From a checkpoint of a small encoder-decoder audio transcriber.
Model: encoder arch transformer, encoder norm layernorm, encoder layers 10, decoder width 128, decoder layers 6.
Data: trained on short read English sentences (LibriTTS-R), 22.4 epochs.
Rows from block 6 of the audio encoder of a small encoder-decoder audio transcriber, named by matrix and row number. Rows with one number within an expert belong to one neuron, the router's apart. Each number is 128 + 32 x the weight over its row's rms, rounded and kept within 0 to 255. All counts start at 0. Numbers have three digits each.
Before each expert's rows are labels from the 100 clips, of 14976, where the router gives the expert most weight on average: "loudest" is the band of the loudest frequency at the time of the peak. Only what is clearly more common there than usual is listed. The data: short read English sentences (LibriTTS-R). In brackets: how many of the 100, against the usual share in percent.
# router: router (encoder.blocks.6.mlp.router.weight, 16x160), inputs 0-159
# up: expert up (encoder.blocks.6.mlp.up, 16x160x160), inputs 0-159
# down: expert down (encoder.blocks.6.mlp.down, 16x160x160, transposed), outputs 0-159

# expert 13
loudest: 250 to 500 Hz (28 vs 10.3); 500 to 1000 Hz (27 vs 6.1)
router.13:164074156100075148168110108146094149087167103107120171138113107185079186117108076140134115089125112124156122135113100114169159080142110118183141110098162155129141174096086162124155182043088134130077144110129113068116036097049100119108178129171122081142068152121141162108101143129093150120129150130115079145095164161171169118123156125109159103090104129168114144109133120145138096153086086170106097144123190135166144137063114131118144183087123148108134117182177126076153073122130079
up.0:162154176116026090167191101132102169124065161143174101141124093130168124067156167101091156112137151076135058103166095087068088103130130140138115137084153144142085106183133155131120135157121122152087185153151205173091172140079106099158151098134195162141176120110147136149127092141134113118061139146140131154127118088108117097059145123107128156110125099126165104093096074097107138128141159166152068114119106076078142138135088082148109153134111077108114155134098117140148161168097156
down.0:105025167169176125173113158124123122131118102122142105153102167140131170197170117128151144127092129127171131176129115175151129155102107153152106118102240130133067162104119165149149144155113096083176138122162110135146175124112147116142126117149133106185116177044075137142169117138114182117144144142127143107147119136124154174093166163138126138199165072162114064117102131132103114093125112162164136146131173120157124131156128048047172192098142181114135160158080164146137122150110118
up.1:109182127133179166126154165106100150186127158177150161141145119104081151157094135119124178139151162139146110203091159137153120147167166088135123126164140175151108211173108152168085113116157042155169173104110136109110116124167120087095096118154143187130152141155086123171158160125137152107096109168178129088136118202163161166113146106192128086130093146104105095170150142173116195131105100052158105112126144073138111162128147141139108139142119090164123118201150096153122061168117092
down.1:147091128193144091128171083150093087125119106125136131132091121101132090105126106135110123136075132185104154079136139081118147165155130102137102143117150135080103117161149115100095132087153111150131132098073194167109105192114123084114121114077136103121136146134117207125148092136094138122139126100195117154147190063090117187147149102114153083126111091165147156091081163172133157214107109190160105139084148180110105120100105196110091210115115144092110096104144152108062173077122175
up.2:113099153160158183185090130120147044153128114144108176154091111165106182127164071166156120170179124098137136097084150140139121149099167083126173107090130120114112131157134104138050099152077130070165117110179150174103112117173137085127108084156122139122139120111142140140135146127107138122085150137064127205117094165112157112131135147195176104135092091138126116093118067148064116145197134107125160150163063152186099121174135108166124100109116117080147089120116101112143078114188056
down.2:144144154143097144136131177150094192137123103126098097138098120171066093085125119113121057101149046196091176117098086144126085114094128086207108154100123122114091113134185108100093142133080108129207074104069176131125195095134099105126112159084166107149144144132102154152147118131120121120149142153146108110121168169126160076086160127136082135116143095108145095112105131109105078046150152121150102149135167094155136142176151141080146117190146137119075113181160142101151166107153051
up.3:097167106159115136089142138098196101154085059107111155170086094121122063101135086142096088162104119157126090110141126095164156140134147103121171178092087076112162142060125141109124098129104118175164097152158121087139114106107173130116101096043153116064101114145128165152077157103161105188155107128108118136099197123136088110104109117116124108153151163144147144129143066136186066089125132131076148160112158146169163177195100176100063125137163153136120175160097157084098145165160147
down.3:118130121127171157118075107126115132191152140114178144161190127142116148132088049144077101159137147137158109096156117114174112142105080103110097138119135113097097126088134177128140039161186138056184150135103131120126183099187092150140177131133155155091107145145090150110146130078079155089151077062146131137060203152140134164158117155176078139128127119112097129112143131203123195107127120166162139116148168145166130105066089136139093155098137129183075145147154110117115087175127136
up.4:137054092126066097115104132103154086159124119129126178088162147129126130078125131151158166168128150142188138084065145099113134176169115178172145124188157099049128080168149147171091131092107119107122102067120111090091177123163164121130114138130172069132135159128089141166094102140150097070146125110130160071167082080126139161112101118130150108209093122086180103080122082206161166172147109090173081153130118139107129106135080107125148109092121141140154141102172111076109111148116124
down.4:123216105159141157082086108140103100108080161176187133176119099105174093137111102139092124166148034114064139096160112160151099130131134123185086150151132143099121184109084091155148128110073146123130109111177113125145141113116161105105071155143165117097170145130149072160061073137133084077122177160071106079165140172140115107106064096144138100134091117127146104123171116140116141151100206118165081076140130158128164136117110141144121172162104113091138071155102127101151106162125074

# expert 6
loudest: 250 to 500 Hz (43 vs 10.3)
router.6:100079111122146205152171122079162140105062149108061164173133122109152130091124100100153086099159126118158088115149137082188116141051143119129119067096134133148142107113182122122156151178140155098097136023138109169141136113202133124133150130144050112104141145149113127120142143106155115152092139145169100128165138132116082132088142172132162097161103115096080143148141166048142122139129142117147087140157103075097169070129079119148085150115132173128161126094161200111182159075142156
up.0:122079093171148157074134103098129188101157146172085159073109162076068153124183116182083212163138132099116164129133091114080118093110137143073120163161128086060110082140140152165141108134112149109080187084148096122098130160141055219189081101142142120112175154147111161104118118159190123109151122174167125112121092121155174108125139060122110176127129123126111115126132168166099165141151115111164145161140146110090132125093119112115167089097102160091144153186101110161114132128140165
down.0:091077171113177153120141071051163119142129127144150098099098146139095112139119140089141096156123135093153119108130044122166098125123063159148141126061125131134109181143178149119130114116123108070163165104088160129116066171153081106099113097133101121133109100123161116079175152142113136175090066159150124055126073103092098205074053154100103115110204137144156135141144086183118133098174111183099113155128154174112140135095098139134131165114092157141098110125168095112069087137118134
up.1:149151095143116121155153107077103077040136188171154062107117122150108144137113115155124113114106112134146137099165106124111127142123104104141155147098100132135108125172157117093117137075110115127071147058115148166125131127134161103129125144094113115120134228117076144104100134102173155148080114123158072153128167052158133142077128101148127106144127143119078191017073159113176154099127075155060141150140107131169128051147124129154141086171125112128133175094131122112068081084170102
down.1:150117106184101137146112147135110150039095158178102099098077140105175126100137164171126095121175114155140203138074123176138126137114090105143075125114085137186078049081127110109100192141152138155137180117106125131083151158157104090146134111088074138113149093129126109167104180141105117136114131158163157146123162062111127126087067122126119133080160131090119071138163123178178122154128081138131091075126136098181102111116153089156110213142169098097125140120065169103117078101133127
up.2:093139164104058088131132155119102144064118098127128146189110200166137161184157136146171150092123163165100139115120126126164177119122124147141117117153125074154128112173097233180116113147175114126145136143161087119106159083093111132148118114064096110074146161090138131177093105101156149209159152084137076114131123114119121070129175131069123139147147111131187171132109097130111137155119139150175163086139184177125118201182103100136172136109104108111175095134130123115093158148186086
down.2:166102098113146186117136116134145161110122093134136116151105148122158089180172113141051121097100078109092078121093079106141141136075173164117161170130167116118150167135098180126142051114130152154080095100158096131076067152128180120110145158161138140118161092117134153157062167073117101163131067159192108091175077141098093144141106080161138126143140102134154179076160099160096098131118074109165169118179115166147114115121164166115136169117074196136106127117139105146104171146076076
up.3:131130125075156136115181098223099177128075111135162188172167112159129115094093116055123072075120148084144087120135167102164132106038139101089084103116125116158130129124135124158137130127127101113132158107117066189154100021191127132122103134110134112136142138104140074088099146124084083143110115079122090111148099168153147103164158128155139078109139169149116086167135129159108087096203093148161079117135146149130153167183171173129145109111094115067149137098120152130134146108118118
down.3:119140128092129137106170176112093158110166096095121179115147147146145126145055178144168122156152160127103111105137137150097147154022086134163155129126144113168102105169108083129147170145143152226122106114105105158114209112115141123139153054089102083119115144075147123125151103101140169136139151145083140110116094121142216138077120142052129129158136163130133043155128097115121127119128143140090132125190098127131108076089049099135114137108159081099091160077075111125162102086133139
up.4:091123167141168116154090093143088108089150099139160134125110152061144058090149147125090081138109116126139147138130148145100145088147136170137173140179136198104149145074103100070138110152106112099202095132106123131161140147129208160104093096090131150105137143165195176144145113108153160123082143143202175105153141040113085102066139136097085088113121079120122149171143162115062103150139136116104145147142101190140063093157096097125144148121147112126164083068127155178167138106124094
down.4:115127062143125123108108150128072117121108148117143144178096134128137099074130117164105120096089086126142144082163062191140191120077167111151175153125112130139183164140132097087116110118090128114148118151143129103117111174138131097131100152156148114100053115159082129131107143091112147133164074141175135122123199143140091080118148092178171144171106107173147070154049160107046139184114173147074135140096146147055184080115114154145157100179081145099114194132120145151130155125131181

# expert 8
loudest: 500 to 1000 Hz (30 vs 6.1); 250 to 500 Hz (28 vs 10.3)
router.8:146099125192109201133147103111113196112151121149148094130115134091141114100123186153089137152146114179136160105139135138121166097101143133112112126103161152133126078101118170109106052128115088175109147069121126110181127151148086121133092113139121068113157121120123153091191148163186122109107148132064123063129155136129096149156129106129112152116139150113190101152153187141160113180153084091092053149098106158116123094191224132094132159159159125102075170133197121095145193105172169
up.0:182137126145089130156104113052124118095103140149094150121153119122143138108083109165130136158098106099124135159109123151143123144161124094142121151140113101162123145069138141135138131181194196003152143147114153135096131199130123115106157159114127169125136098053144111194110130148095172184107113156141129140106137159139115158128203136177079110110119143121115159088179054145145130140161105149138106175145152108086165073075140142130112166111138100149199039101150157175079104174112132
down.0:148110128076140099129057139170109097144179083162121108157129063151172114159143149075100165095142134118132115094160093120130179175074182200148133148114095092113111152115106107111099068089144147123084182100124120089160138152133150119088149082156142081114084118086081092134112133098100128102148139081160117109114155117173051152090177115051098168174124162141150069129111181100114096137118136156157129168113101113155144121116121171125135061160152073189115089192121178111139090121141118
up.1:121137126112128154116137167099103147154097132139165161119163081154134146199117134139173112186149172146130120179064111136168152074126123088083126162084066129200150104154124119145139139113111145113128175114065131159127107109184139100104138109074158175108133105099144075168103152050069163114160124079090111071109172123132128138057088126104129168140135172081123131116086108147166136182154091180105113134132241171140120145069119168062108128120100142156130124101131152109147144161107136
down.1:083149102158124164118109140129131139189174126109098128126145108126150191234073172073143104149150097111109179148087103165122101118114169130131118130118135142107121133164148169080091080100116136134086092125176125129102156120151144175107158085192165173115144067142090141172122133133124154118118095116133128133144148140170087057106096124135190094134125111137140091213154144116171047140183128228109133102129154081087165113115165136136142088149166167162143134157139113100114155098157190
up.2:070076182127051130125153101126125102159176070144140136143117106061107104102122138092144152144043100129188146144117133122044172129125143154130099122195082096133135136146118120122209097136065149098121127129094158125150179104146099125101140100127144089134085170151093108148157139142174114130084102151070111137146141089145140128119140179085107173061101083096107144135122090149103108104091093125114114092096174089126159169095132089099195209131155149113119145174107103132103161161163090
down.2:189158141123142088163149144126073137145151115104127167112181167126149164086126134172147077113077102102109125114109122129103123082104171131136123141213172108129122129150122073206104171126108132151135099178161135100119173151183156078208065122104088161134169187085121105114138120097152159106088129154119099102118078144129118151152128124141134139060194185123154150144064132156185111144142126125060122111083073140142124095067086125112192113117152177112128147175090144100079108115115134
up.3:154109071096107113159061151107083113097084115139107143128152094140083141123129127143122106111102103061112139117140116111094072106112128118132092121101094107112092211127147157167121120179181174129112099061166109123066108136104092074178105084112129136152165152085173147117080139107104136128208105080150116108128180133147156066131164189113175071139117181141153135145142148143149198146126090098172205118097142123067123098099148124125147121164138119133142059103126068134077102136172109
down.3:126137137166112099090160150110137098130072083154104168162159162159176140117143146108049140156133112123096190102134160136122167129077139140098089065093141118184118106122148139108137132105129098105064111075112154099063217083145154168114082121109121143099092120136145129115131120139180128138128132084153144107074134184129140174151194097187110167158093111123185135176160167110168131108169149144119100199114127164108097105184112110125173135118171166119117172160117162151086070181140066
up.4:096123155088130111136103100075102086137141135184178124127100207110157116123110144135145133153130144118094168097085127116136139113080138134113156169175131190147123065093113105168090098110130180136119132102150141107145068124139104151071112134118110138078101102134172064140125062153255085135178130089161160109105088123098130154099143151153081145134091116100083146154149141088147167118105126114078139128101042115143138138094125092133148066144127134158114148128140073107146228132118138
down.4:068088108088094095127154194132106152105132104106139113171143139119129210153127137119103114220138186075110139184115167070102143170106114157137154102134171162115123138131098127165153201083169138132076148068130125122076171166140119135143126105137111126123147116137146082108088180144075120088084079194115141138186138117146083102169184157141147147145160113146121143164157132141072107181102107145112106144107158150135131160159112145153091203153178178138151104096114131173072116133143071

# expert 3
loudest: 500 to 1000 Hz (27 vs 6.1)
router.3:168181124154158083113167106111143142148137090113135123078149131123143090179095122129082146156121118137092165121081145153100147126124188140127094128072100106163124113130182140168207185096180082117152125068151071131086080163117095156092130071123131146133129079149148078080114150152146201143110085082118166177130138124066142111104120190105174138136122165136171158188075118152153136070131074110157106114120138128204153106122172180102119132166139100138094147142124107089158153180089160
up.0:127119181140083135206117174151149110143089154097145153117090155102142085114144150175137153155105156133133113100119109149092181177160129145102162108162148124170181178132136154104141114174069148111146133179103135157202162153189123139118080102154096127098073129198161154161127182126143148149149157122121122131123160131143175134093204115105095079108173099110132131165192124126147076141169113135081132123161128214148109137163118146101066124102132141113138069117098107099149102084116024
down.0:104126117120145110071138134168157141163069115175049097166121112131101121137125203163072182140113072079159094109131172068121131082155078069109103075150126090138182149158191154197128125114172108203124125142082145111140146103140131133183192090109115100108102147129117175152135129122137120122089124122086136176128149078109088079066158105165126148102101103147143146143138130087133132073139164141138151091109100193139111162145082122085078070098158135118127115124197124152094126136115111
up.1:126132164129112083083144084098174114175076141112100103144149082126150175079158110112099117077147127168130150107191124121112130103157122142162137127166100154104113073136048153144127116179101130140149108088151167153190103154137131130176064151147141130190084194168128097109132140127080105125097100085113106103185123075113172150164152165171077156158151211136128101154051163105147093169153078153121147163102106176146106090087137085147145153104105105159129113195162134126141138132149068
down.1:105121077111138171139174091092134103124085132132114189077084117166140135131150138153135083131152094131136182138145117079125075068153132068160148167088133167096129099166052093152165158118143133165158177186227093116138070087122122140156108130077137138108168093139139098143158175074161106111097108123115093113175122137096124152110100133145161143159125094183132176116156115088083197132108177150150124138079165098175072175149183107136083104083136100122160129115118149123122169171098117
up.2:127143128141132072167100095153112067104107137114094082163100152119125173114118148170166117047111119141163093112098109138131160149181066147209116115077114094173148125070122185126161158116090110088100117168097061167130166083157135098103114139132161146170116157117147105109107170141142120190087126127140144087094093117136167103126091114103067131132157135135132169132192167151166128148150068129174165119151160074038160067176067111139175101144141140104137096129100133139169112146103103
down.2:148183127084123116126098137173158160139104093132139130077054124114132131151091091138150096159125140167162109164150132138106087118144115152160139156164100150084141091148161186134108027146127134069105160138137182098136138101126129098114127088191165095101148139160080131203177130044113148095115091141181103135106093113065112175143083142110067111197145116149138127124181163047150141128124060117104120088099115174175093145133138135123166126145163119134084162141094135107151077119166152
up.3:098120189107123084148088149065143130155129141157180144121103114140183103081086187163098072120132140141109139091139077107224103117174150128081093111096109152085140103126140126144102069130136193117127098070130113176097118155097156125117150134105168130113162143089092112129131065121075143135127119171149132161129095093082184113117099149135128174081120109121097128100124166199092153144172153130071138213098100107133100139192137123131098113149127090040133140150141140201167140128132095
down.3:138174094099192099177153118151109081105130130074113147096138153097179188121151083161138102171145086092145097143164187070145098117120098144153088102131098124119086074115148129137173104114130147087162126097103143169123097139095178138145148086024127145176151084074118102143094110121060103118148105113142111160160099124095106088197114108066149148090124163117124163145175114030154144168145109087159111115140140095124127164115155075109140166144161119103126131116162142180149162151078092
up.4:142120086101136095116136105135090102134117102162167100115137154182110086085135088090170088090145153153097167122132141151140209126128134145108145085086140100120126145145133202094172067139131099101128133081106110150146094077105135147122122136110152146146145143118217087117083155087164169125079127159178114078103098157097140125134141119124097157109105086118130169153149141170138165090142142104035125136099157192122172098137117106110127071136201059110109065220074131125122119104158181
down.4:157084123147052200095170103162141199081116104160149101098122175123090169084099102186075196088199092111162155134096107135167098098072117099092122107160092102161116130124156149165130123125097134056173154115120120163132107071132190103100139127106151157107116128137114129120133095150060147162136070115171124156146132106125102123130091102060173112130094130128142183146106159149094096068109077143100136101121097133117104113156142086123151170130157160067138163074126166155116158175128103

# expert 15
loudest: 250 to 500 Hz (44 vs 10.3)
router.15:151187112034155159092144109133131108118153148123101117146127110154123166112161146162222148152161106156072110086091134135150174104101089122122182089046147091088110136188106160133175102113144134119151125189075115158111104098098108138157167152096137156090159155086108195147117135113070084110154163112066130134132103143118109108109125197136100179149150137091120136109099129140104127076176146036098091169143127116179115106088079147137129151099214115150113151129129142144151124139141097
up.0:121149155155157172139123085102143115176148136107168140130186151122153129106135129141188087114101120151108125161131159109148127128096107079082136110129140081180200113125121176122096115183185133147113087170140155056055088123158126096131177120147135070139157132171151143138092160174062132152155107183072111106122151159125083131083085069089109125117107133094085097132132117169143174125139111141137160128179151125115106143155108170049129120185161191126119093116171068166172186110177172
down.0:103125141127106076158092146117137155158125102090089140122108125126127101102102126168163112113110154079188143119079065080164210071128128139121134141090118163154112134153121140139113123177118126195052142122153142137169060137092104125064099127149069114180152164073089134161140093146111132155095054171118200130099154082052137064122117137133163127135190075180151156112131140102156120076099150128153096109127144142116175162141114090160134166113151126135067074154135165088133101134157115
up.1:136169110157135125061136103114093172104086130188142095158095159137077142111124117152139138125051161103151119126123062153150067079125117145187099153126156159145109189130156127113159135194124149054186142098133165150068161080099175098074153065034149100094108124147125087138159144124114138128127184147108139120133089141142203083112161117119155127139129123187151121068201181159130132152075125186136144162119094106159102140086110108122125150114110142123139147150138175101106113126151152
down.1:129134145135126138124118115150141147128148089124110148122133076127167136116150125124153142116161112089157164167117163155188199084193147140170140091130116096131107057148188134115119208167152166206169144141152143081161143142149143130117143123110109095075132169082112159073067105131158076067092158135140119103151134078158126104124132109105136102126112098175081048181071131139091161138129083073156075123167119113142172172059118169139211134165105149103120171138150109080099143130123127
up.2:129104126149109130079119113132182084078081092145105159146107146158126082091130189111135065153146121100165139118163095139128148044108081075142089127149132169104120152133137096121119140170138097116119104101078142176128172118093152122119091167077152103100195147093081145098099104109131125142115099094076101136158111112055124110120096081078148046129084128103057087119140154169194120118129155086145078067122127096135169053124121114104093107097123132105129138141131154128154129034175140
down.2:150158065138150091071144112144113123175130136103156071123169129058151173091125161147088143043149106127197147130124153091106178149143141132152137157151165124167075145133090118136140058127123092093122202162129179130116095146104074183157131145121144130147086166124152126196140179154157111169110129056210111120097104163145100123112148123141082132142172138131211160173151132167113072077042128131147156182083119138118166138102103117098141135130123086109134128142126151149107116132122136
up.3:198139145097072143075115077153106126066047103146172165114059082107127123116130090053126176199105112171084185092114193081173177044105160090129080141156142173063137164143120157132127118095151168141123093117122105131136161117115134136120148143120142136166096106137155130132129088065150121185137102137093159159126164084129066140122110112121214190129102126136112104136089138116140097133141156133124097114098121141122119103093152122139157182123167108126145124143174127066136101136105132
down.3:126124120119173102179156138088091182059123146155066065138150130135124119202154141085141132223117116135182182103133087141134101063168114166149123144145105065103134051085145115124132127106161161170183082148171155069106123155076152109128114140113139131126122137084071099094116107081152193087079092099132105179125107085178118094151132106165111112140127116119106124108078165136115098131109132126160112085174081127110124145141105053149103124127129126152088158123161191135172105142102137
up.4:123147133104154108091060130150128088110114145103122113172079095186158106154072109108130117076081151151129119133099148148127114099098162178168096157079121139152070114135197111105090093158088138154190118168133111071099118100155111110104153067162089138122133178133165124090086090145162150180178132111088148116118093113108115162145159120097143120168050099165083153036164132143111171155101158112129153092154114122166123091119102205143118159159142086189187068103148158119095139117127112
down.4:166087149172164116150166125110179103172106154110120155053115167180219129075161145155102099104152118167198105168116136093111137143108127142216122129177111097153155140115151117101191168093159128146143190159113068158096125130109121180144104118164153142119154131138191094119134133117138141076075136127129174111167185142125116128144111099090170079161083174154112117091143152119158216126134125134163146165121146128134088150123130091162121112072151174150115173138174149128176089085167146

# expert 1
loudest: 250 to 500 Hz (42 vs 10.3)
router.1:146124211131151157143119124118160204113172141161106096135158038151137131113079125072144112080179122106093125122112126202158132158139156129186151105161099181146139120095131120144145097170138144118156149152133086106114159089087141162089136166110088069157124091091116076173072134120129078185171095097166107186137155150156142077101113111125110100132103122147133080079039124105107072122097117098132100113145118114120122060136150129161042107076160138117147139144139174131131087124161142
up.0:166185161119153090053111094160125139092090152089123115131156123126160207061077116140085086145142125151159140114096133129164153160098130089096107124143062062157058096165100174138154112137086168133097123103147175126104163193127143068188145179135113143151198127148139147154135099139119153062130112180116129129171148162053129158144131128172156161173151085129100130121117157088148189137086093157153110099140170131127128154143160115111082114107111186115148139145170095073149170119145124
down.0:148086189124122149085131101127125120147141121099174120194145095156105148176095174171218125161170153172122113049143102142144100138157108163171179092135148171131133121150113192129071092167123156161142168120150092075097121099157137104154133139130065070148112133150127131141128145112098152173092115132136103153106106137109077125131075092197126095109129099159078117158127116133097121158123124062144143119070086107141149181092160096123142139136041150141037141106131084134088175157111154
up.1:069123117117100137107210123160099105134077094078130102128069129133135125136115162092136104146132144112144102075143164159164138135130131101137065161112106099150172186141187084161192122121140126165176125167165161134067144122112144140152171103100064082066077125123156141109148106097126137158118115125115178179085124153113131092132066159154214093166162157191179094131181107149080071152070149143117105118140105120125097136190066150103080168145090073134123123137123127132122098123146123
down.1:145118106130141164124162137142193082128075132165099122156172171115130105127103119104111159106027186151136105063105150139174160083122077120155083100084116080133069085129076147157090125125112158155133150141183095092101113178131154104106106106067118124117096110104103137140105163089158173130172097189189093170176085135088120193120141125161162157109095172172114121123158184133133139085185171151139075156127118138144097134090124122112088101108153134143136130146162125156210122110176117
up.2:100154126149122137091093104143086129173188117144065086114080101177146194136086152180094109109126093143083098095092131138130102075119123154129160195121175159121167093169119089111169113129137101053106146121133160160091150128149151104147110123080119092163128181126156045075051133162146083137113115160134147139200142113088124125112135132167159126114139166150112144099086086156078109174051126088064090141147097152118107103172106104134159098086167138165150096161116160135158125154084145
down.2:156139125114171121169184107110077064176141123177107085068146095151126112153118094138061140133157099129151102136119139149115104115068117066120082072127123138136047092131155118144117139140134151125148108118151218201113155118142133148121106193183132148113133106126174142135133098160171113136110144125199130123126210104144114170115138157103116142158118108081184134102145107107173105111055110166145127183112178130124102163211141097086116142137163093098134109124170154133177175082152083
up.3:111071102089116132084110181130158098140108148138118143100136103127086086187063116141088131125106153085162148079120155072139103130096147149141113175125108118154147186139135107129089132097193099172184128152126130095159030130145117081191096054166144168090090101121121099080118066142105131131083156145182081123112122155132126133169126137113109136138176101166132129075131185124106159105128109051115086120149170074166111113164144092152115119081097153097130218146101154095129158136109110
down.3:196141133195087143137147194146102121073121129173167101196148055151154148161137170130155146245116151101189126110132150163134166097130191109103110144121082118152107134098149072158118160150115090119123149113105152086159078149127122139097133158077171124146181158169103111090111076186106171154111135133124136152140113111168147132163099139123152132097142146122103142152141079134149045147180194125129134081101146154153118125108193152175074109165146114136130133135086101089109108082144120
up.4:127125107185118084133172177093145112093163112070140122134100091137111124154202139144196163148141148164114093108124109108046138104158195118107130106149144133105066146144131134111088106168075160101069140122119123142180102100195154077093084123127132196155194116099139180105123224167115064133078173126126097087091137129096127139156136090150104110099124143124141098121074108109115151112097190156101142070113118114171161128154134140090107168133170130152101107142190144128142098101142087
down.4:121131127134129122091177130108159104165131094100202077116095109168115132076114183121118148094135125137136155065107129187096084091143144115105122119142143103149093133104086110140158133150102094064091106120165153119095124156113130168185135115104218108165132138140152110116164097158144088125142109094155091122094123120139086119136097084084139114137181061178170126094103085177090045143104161085132080096090118160117115129152143058142078074134210090124147130056190148118127130140077132

# expert 5
loudest: 4000 to 8000 Hz (79 vs 4.1)
router.5:167088110127135101105172118082105108121115140144133136089112151140125131093156113135084154142101080154171069099132126137092133110124191129103156145157144158129095123164133169146142177135078171136141117079108090164155119124151176143132115153094209112193092167085122150113097142109081125121162077167155173140076116081173199146129171046099119100128123086119089110084216134133163132132098122178127159060126089144088058131162140119159130157155096094099147184114113183140182077122116113
up.0:150145106200108127149132118090126135112092134131100113145095154094161162176152085174089098116082084079093105136080168116166113151110154094150094110092091128113122173109123146137130107171103058150151138098163154119052123098145125158095163108186078144125142106141099118092147112135139110112103108181124135067120104093110168114172080153173086136233053097137164172068084135127154145130133072094136199121135123165142104199142153145136121149171108084102164123128101096170169155140089133
down.0:108149194127197091096126076091139125141167094153125165075096122097129117134148159146177090110180098111181101118150132142119104133197105090157103145179210182095118121085094109143140124122113123133118109120134142133107099088113142093144123175179116091121143125127129143148155091093151113095097115123148156164133163164160184161107101070139086074145096106137162136147185157176091068130169234133146171103078089088082082107154086131114115121111145132141104091166136155119090096166192098
up.1:134089139108108114090140135094162167145156074081098107112114147062162133099110151123169177142082096155067172188175116094071129102123107148133181117062105128101151147119115067162157086138089141151063113148121124128108105034194171147146132142142083125204129121125084157110122150123121098130196133112134145125123119103089136145095121134145164098154162138196089148150089206144108072117116182139148116143136109048117177133109149099092127126090146116115109120073115151117094119180155090
down.1:091101156099126103168121084154133091123091094172177094109178073105155118128171144101187130151167115099148125113167124185160100127214115075084136157056120078154166126075131154116104121156132155130107117137091179151152131088128140080143094125147128182148100153134092151125133124129163184101074122115160146116122119155189127182079129167113148178181131134122159088192044127110149181119155108083109137163081179127084149125144089112158151139146165132124080075084157135136097140151130066
up.2:113121140112186195137093068121086124130125188124146128187132128161097112108099122154133130057131152115151078117146129112130116154161157182148068097122152101116166124129091136159118147158142182057119114116154149093082164117173187116100174149119131090192130070122121131159119174142105141149155129073151098103087099113158148131080070150098184164164140127144059104153126106152137137107090120181177150142132151222099091059106168124132130125147102176164127108119080154125076128163176078
down.2:159108088188093174113122101170073118099143130118132167176107141185116154099169121157168105125114148134187160140127107093196123087131137213120137123175140148147114167157090148146091123108108129115133214162126132144152144139117175153151172114134139195113142165074138081162074131122086130079172118122122103143074140152094173139143141147117109091159135182147051093077138169220187127129153158117156129124120167089133104165129135187112115082165116127134159167169068150121115120173107123
up.3:110117129114134084148057097158131118131174127099138143130144123140092162161167128122170146173112139080118132137187120094116072106151167112167134099200162177157054134168140151109136125109132085095148116143096116066209143124115111173123153105121106176057054145124215134128150140100103126133131024099109176078070148153083115119151088137113174082123127121201126145130134120100069141102113116100114136072107135152098109122119154079147126142148127121144110105168092125066133168152116165
down.3:106122133192141088158128153125106117178070156120105122106079122133158140163055103119136110129176133152091130135101123137124121151140167067151110090125134074093179102162128113102121122187096149130132104091118094142138174195117130086100110108150212094126111135131079171117127127134176172130096083122144146147076100137109119148133187106107170163131216188100141138157212170133138125132148156161143166104145123087122098170136151196110111149129051136130147148100178113138196175122200094
up.4:145136070091099040085230148093108184180143109125182078123194156192145177128146121119130098144120102143082104154121158122108129133157168144131144133091128113140122094112166144155172123095116121165152116117158169148122113116133121051128170131143102175096136157117162130100085099133151107138105111124112065093127109134054135121131139083064163136170164164140103103162120173149109084114136093086095180119120156144098117122148163129134105151108164181203139121148072077149144203127164097
down.4:139066104173181133129152086194124115108109178108110095137122036099079146109119100125088160156153103123127068147116105145100140132127145166126105133134125115142098139130115117168115125093082131101162158165098208138102125121153143099138091074079150079113151195092150125091177077139113146123084121070172087146129109117118153107142048088096116131213127141100129111089170151127192096153147133094074152136136083126165105113118121198127197115114115067108154171113108154141064105147146110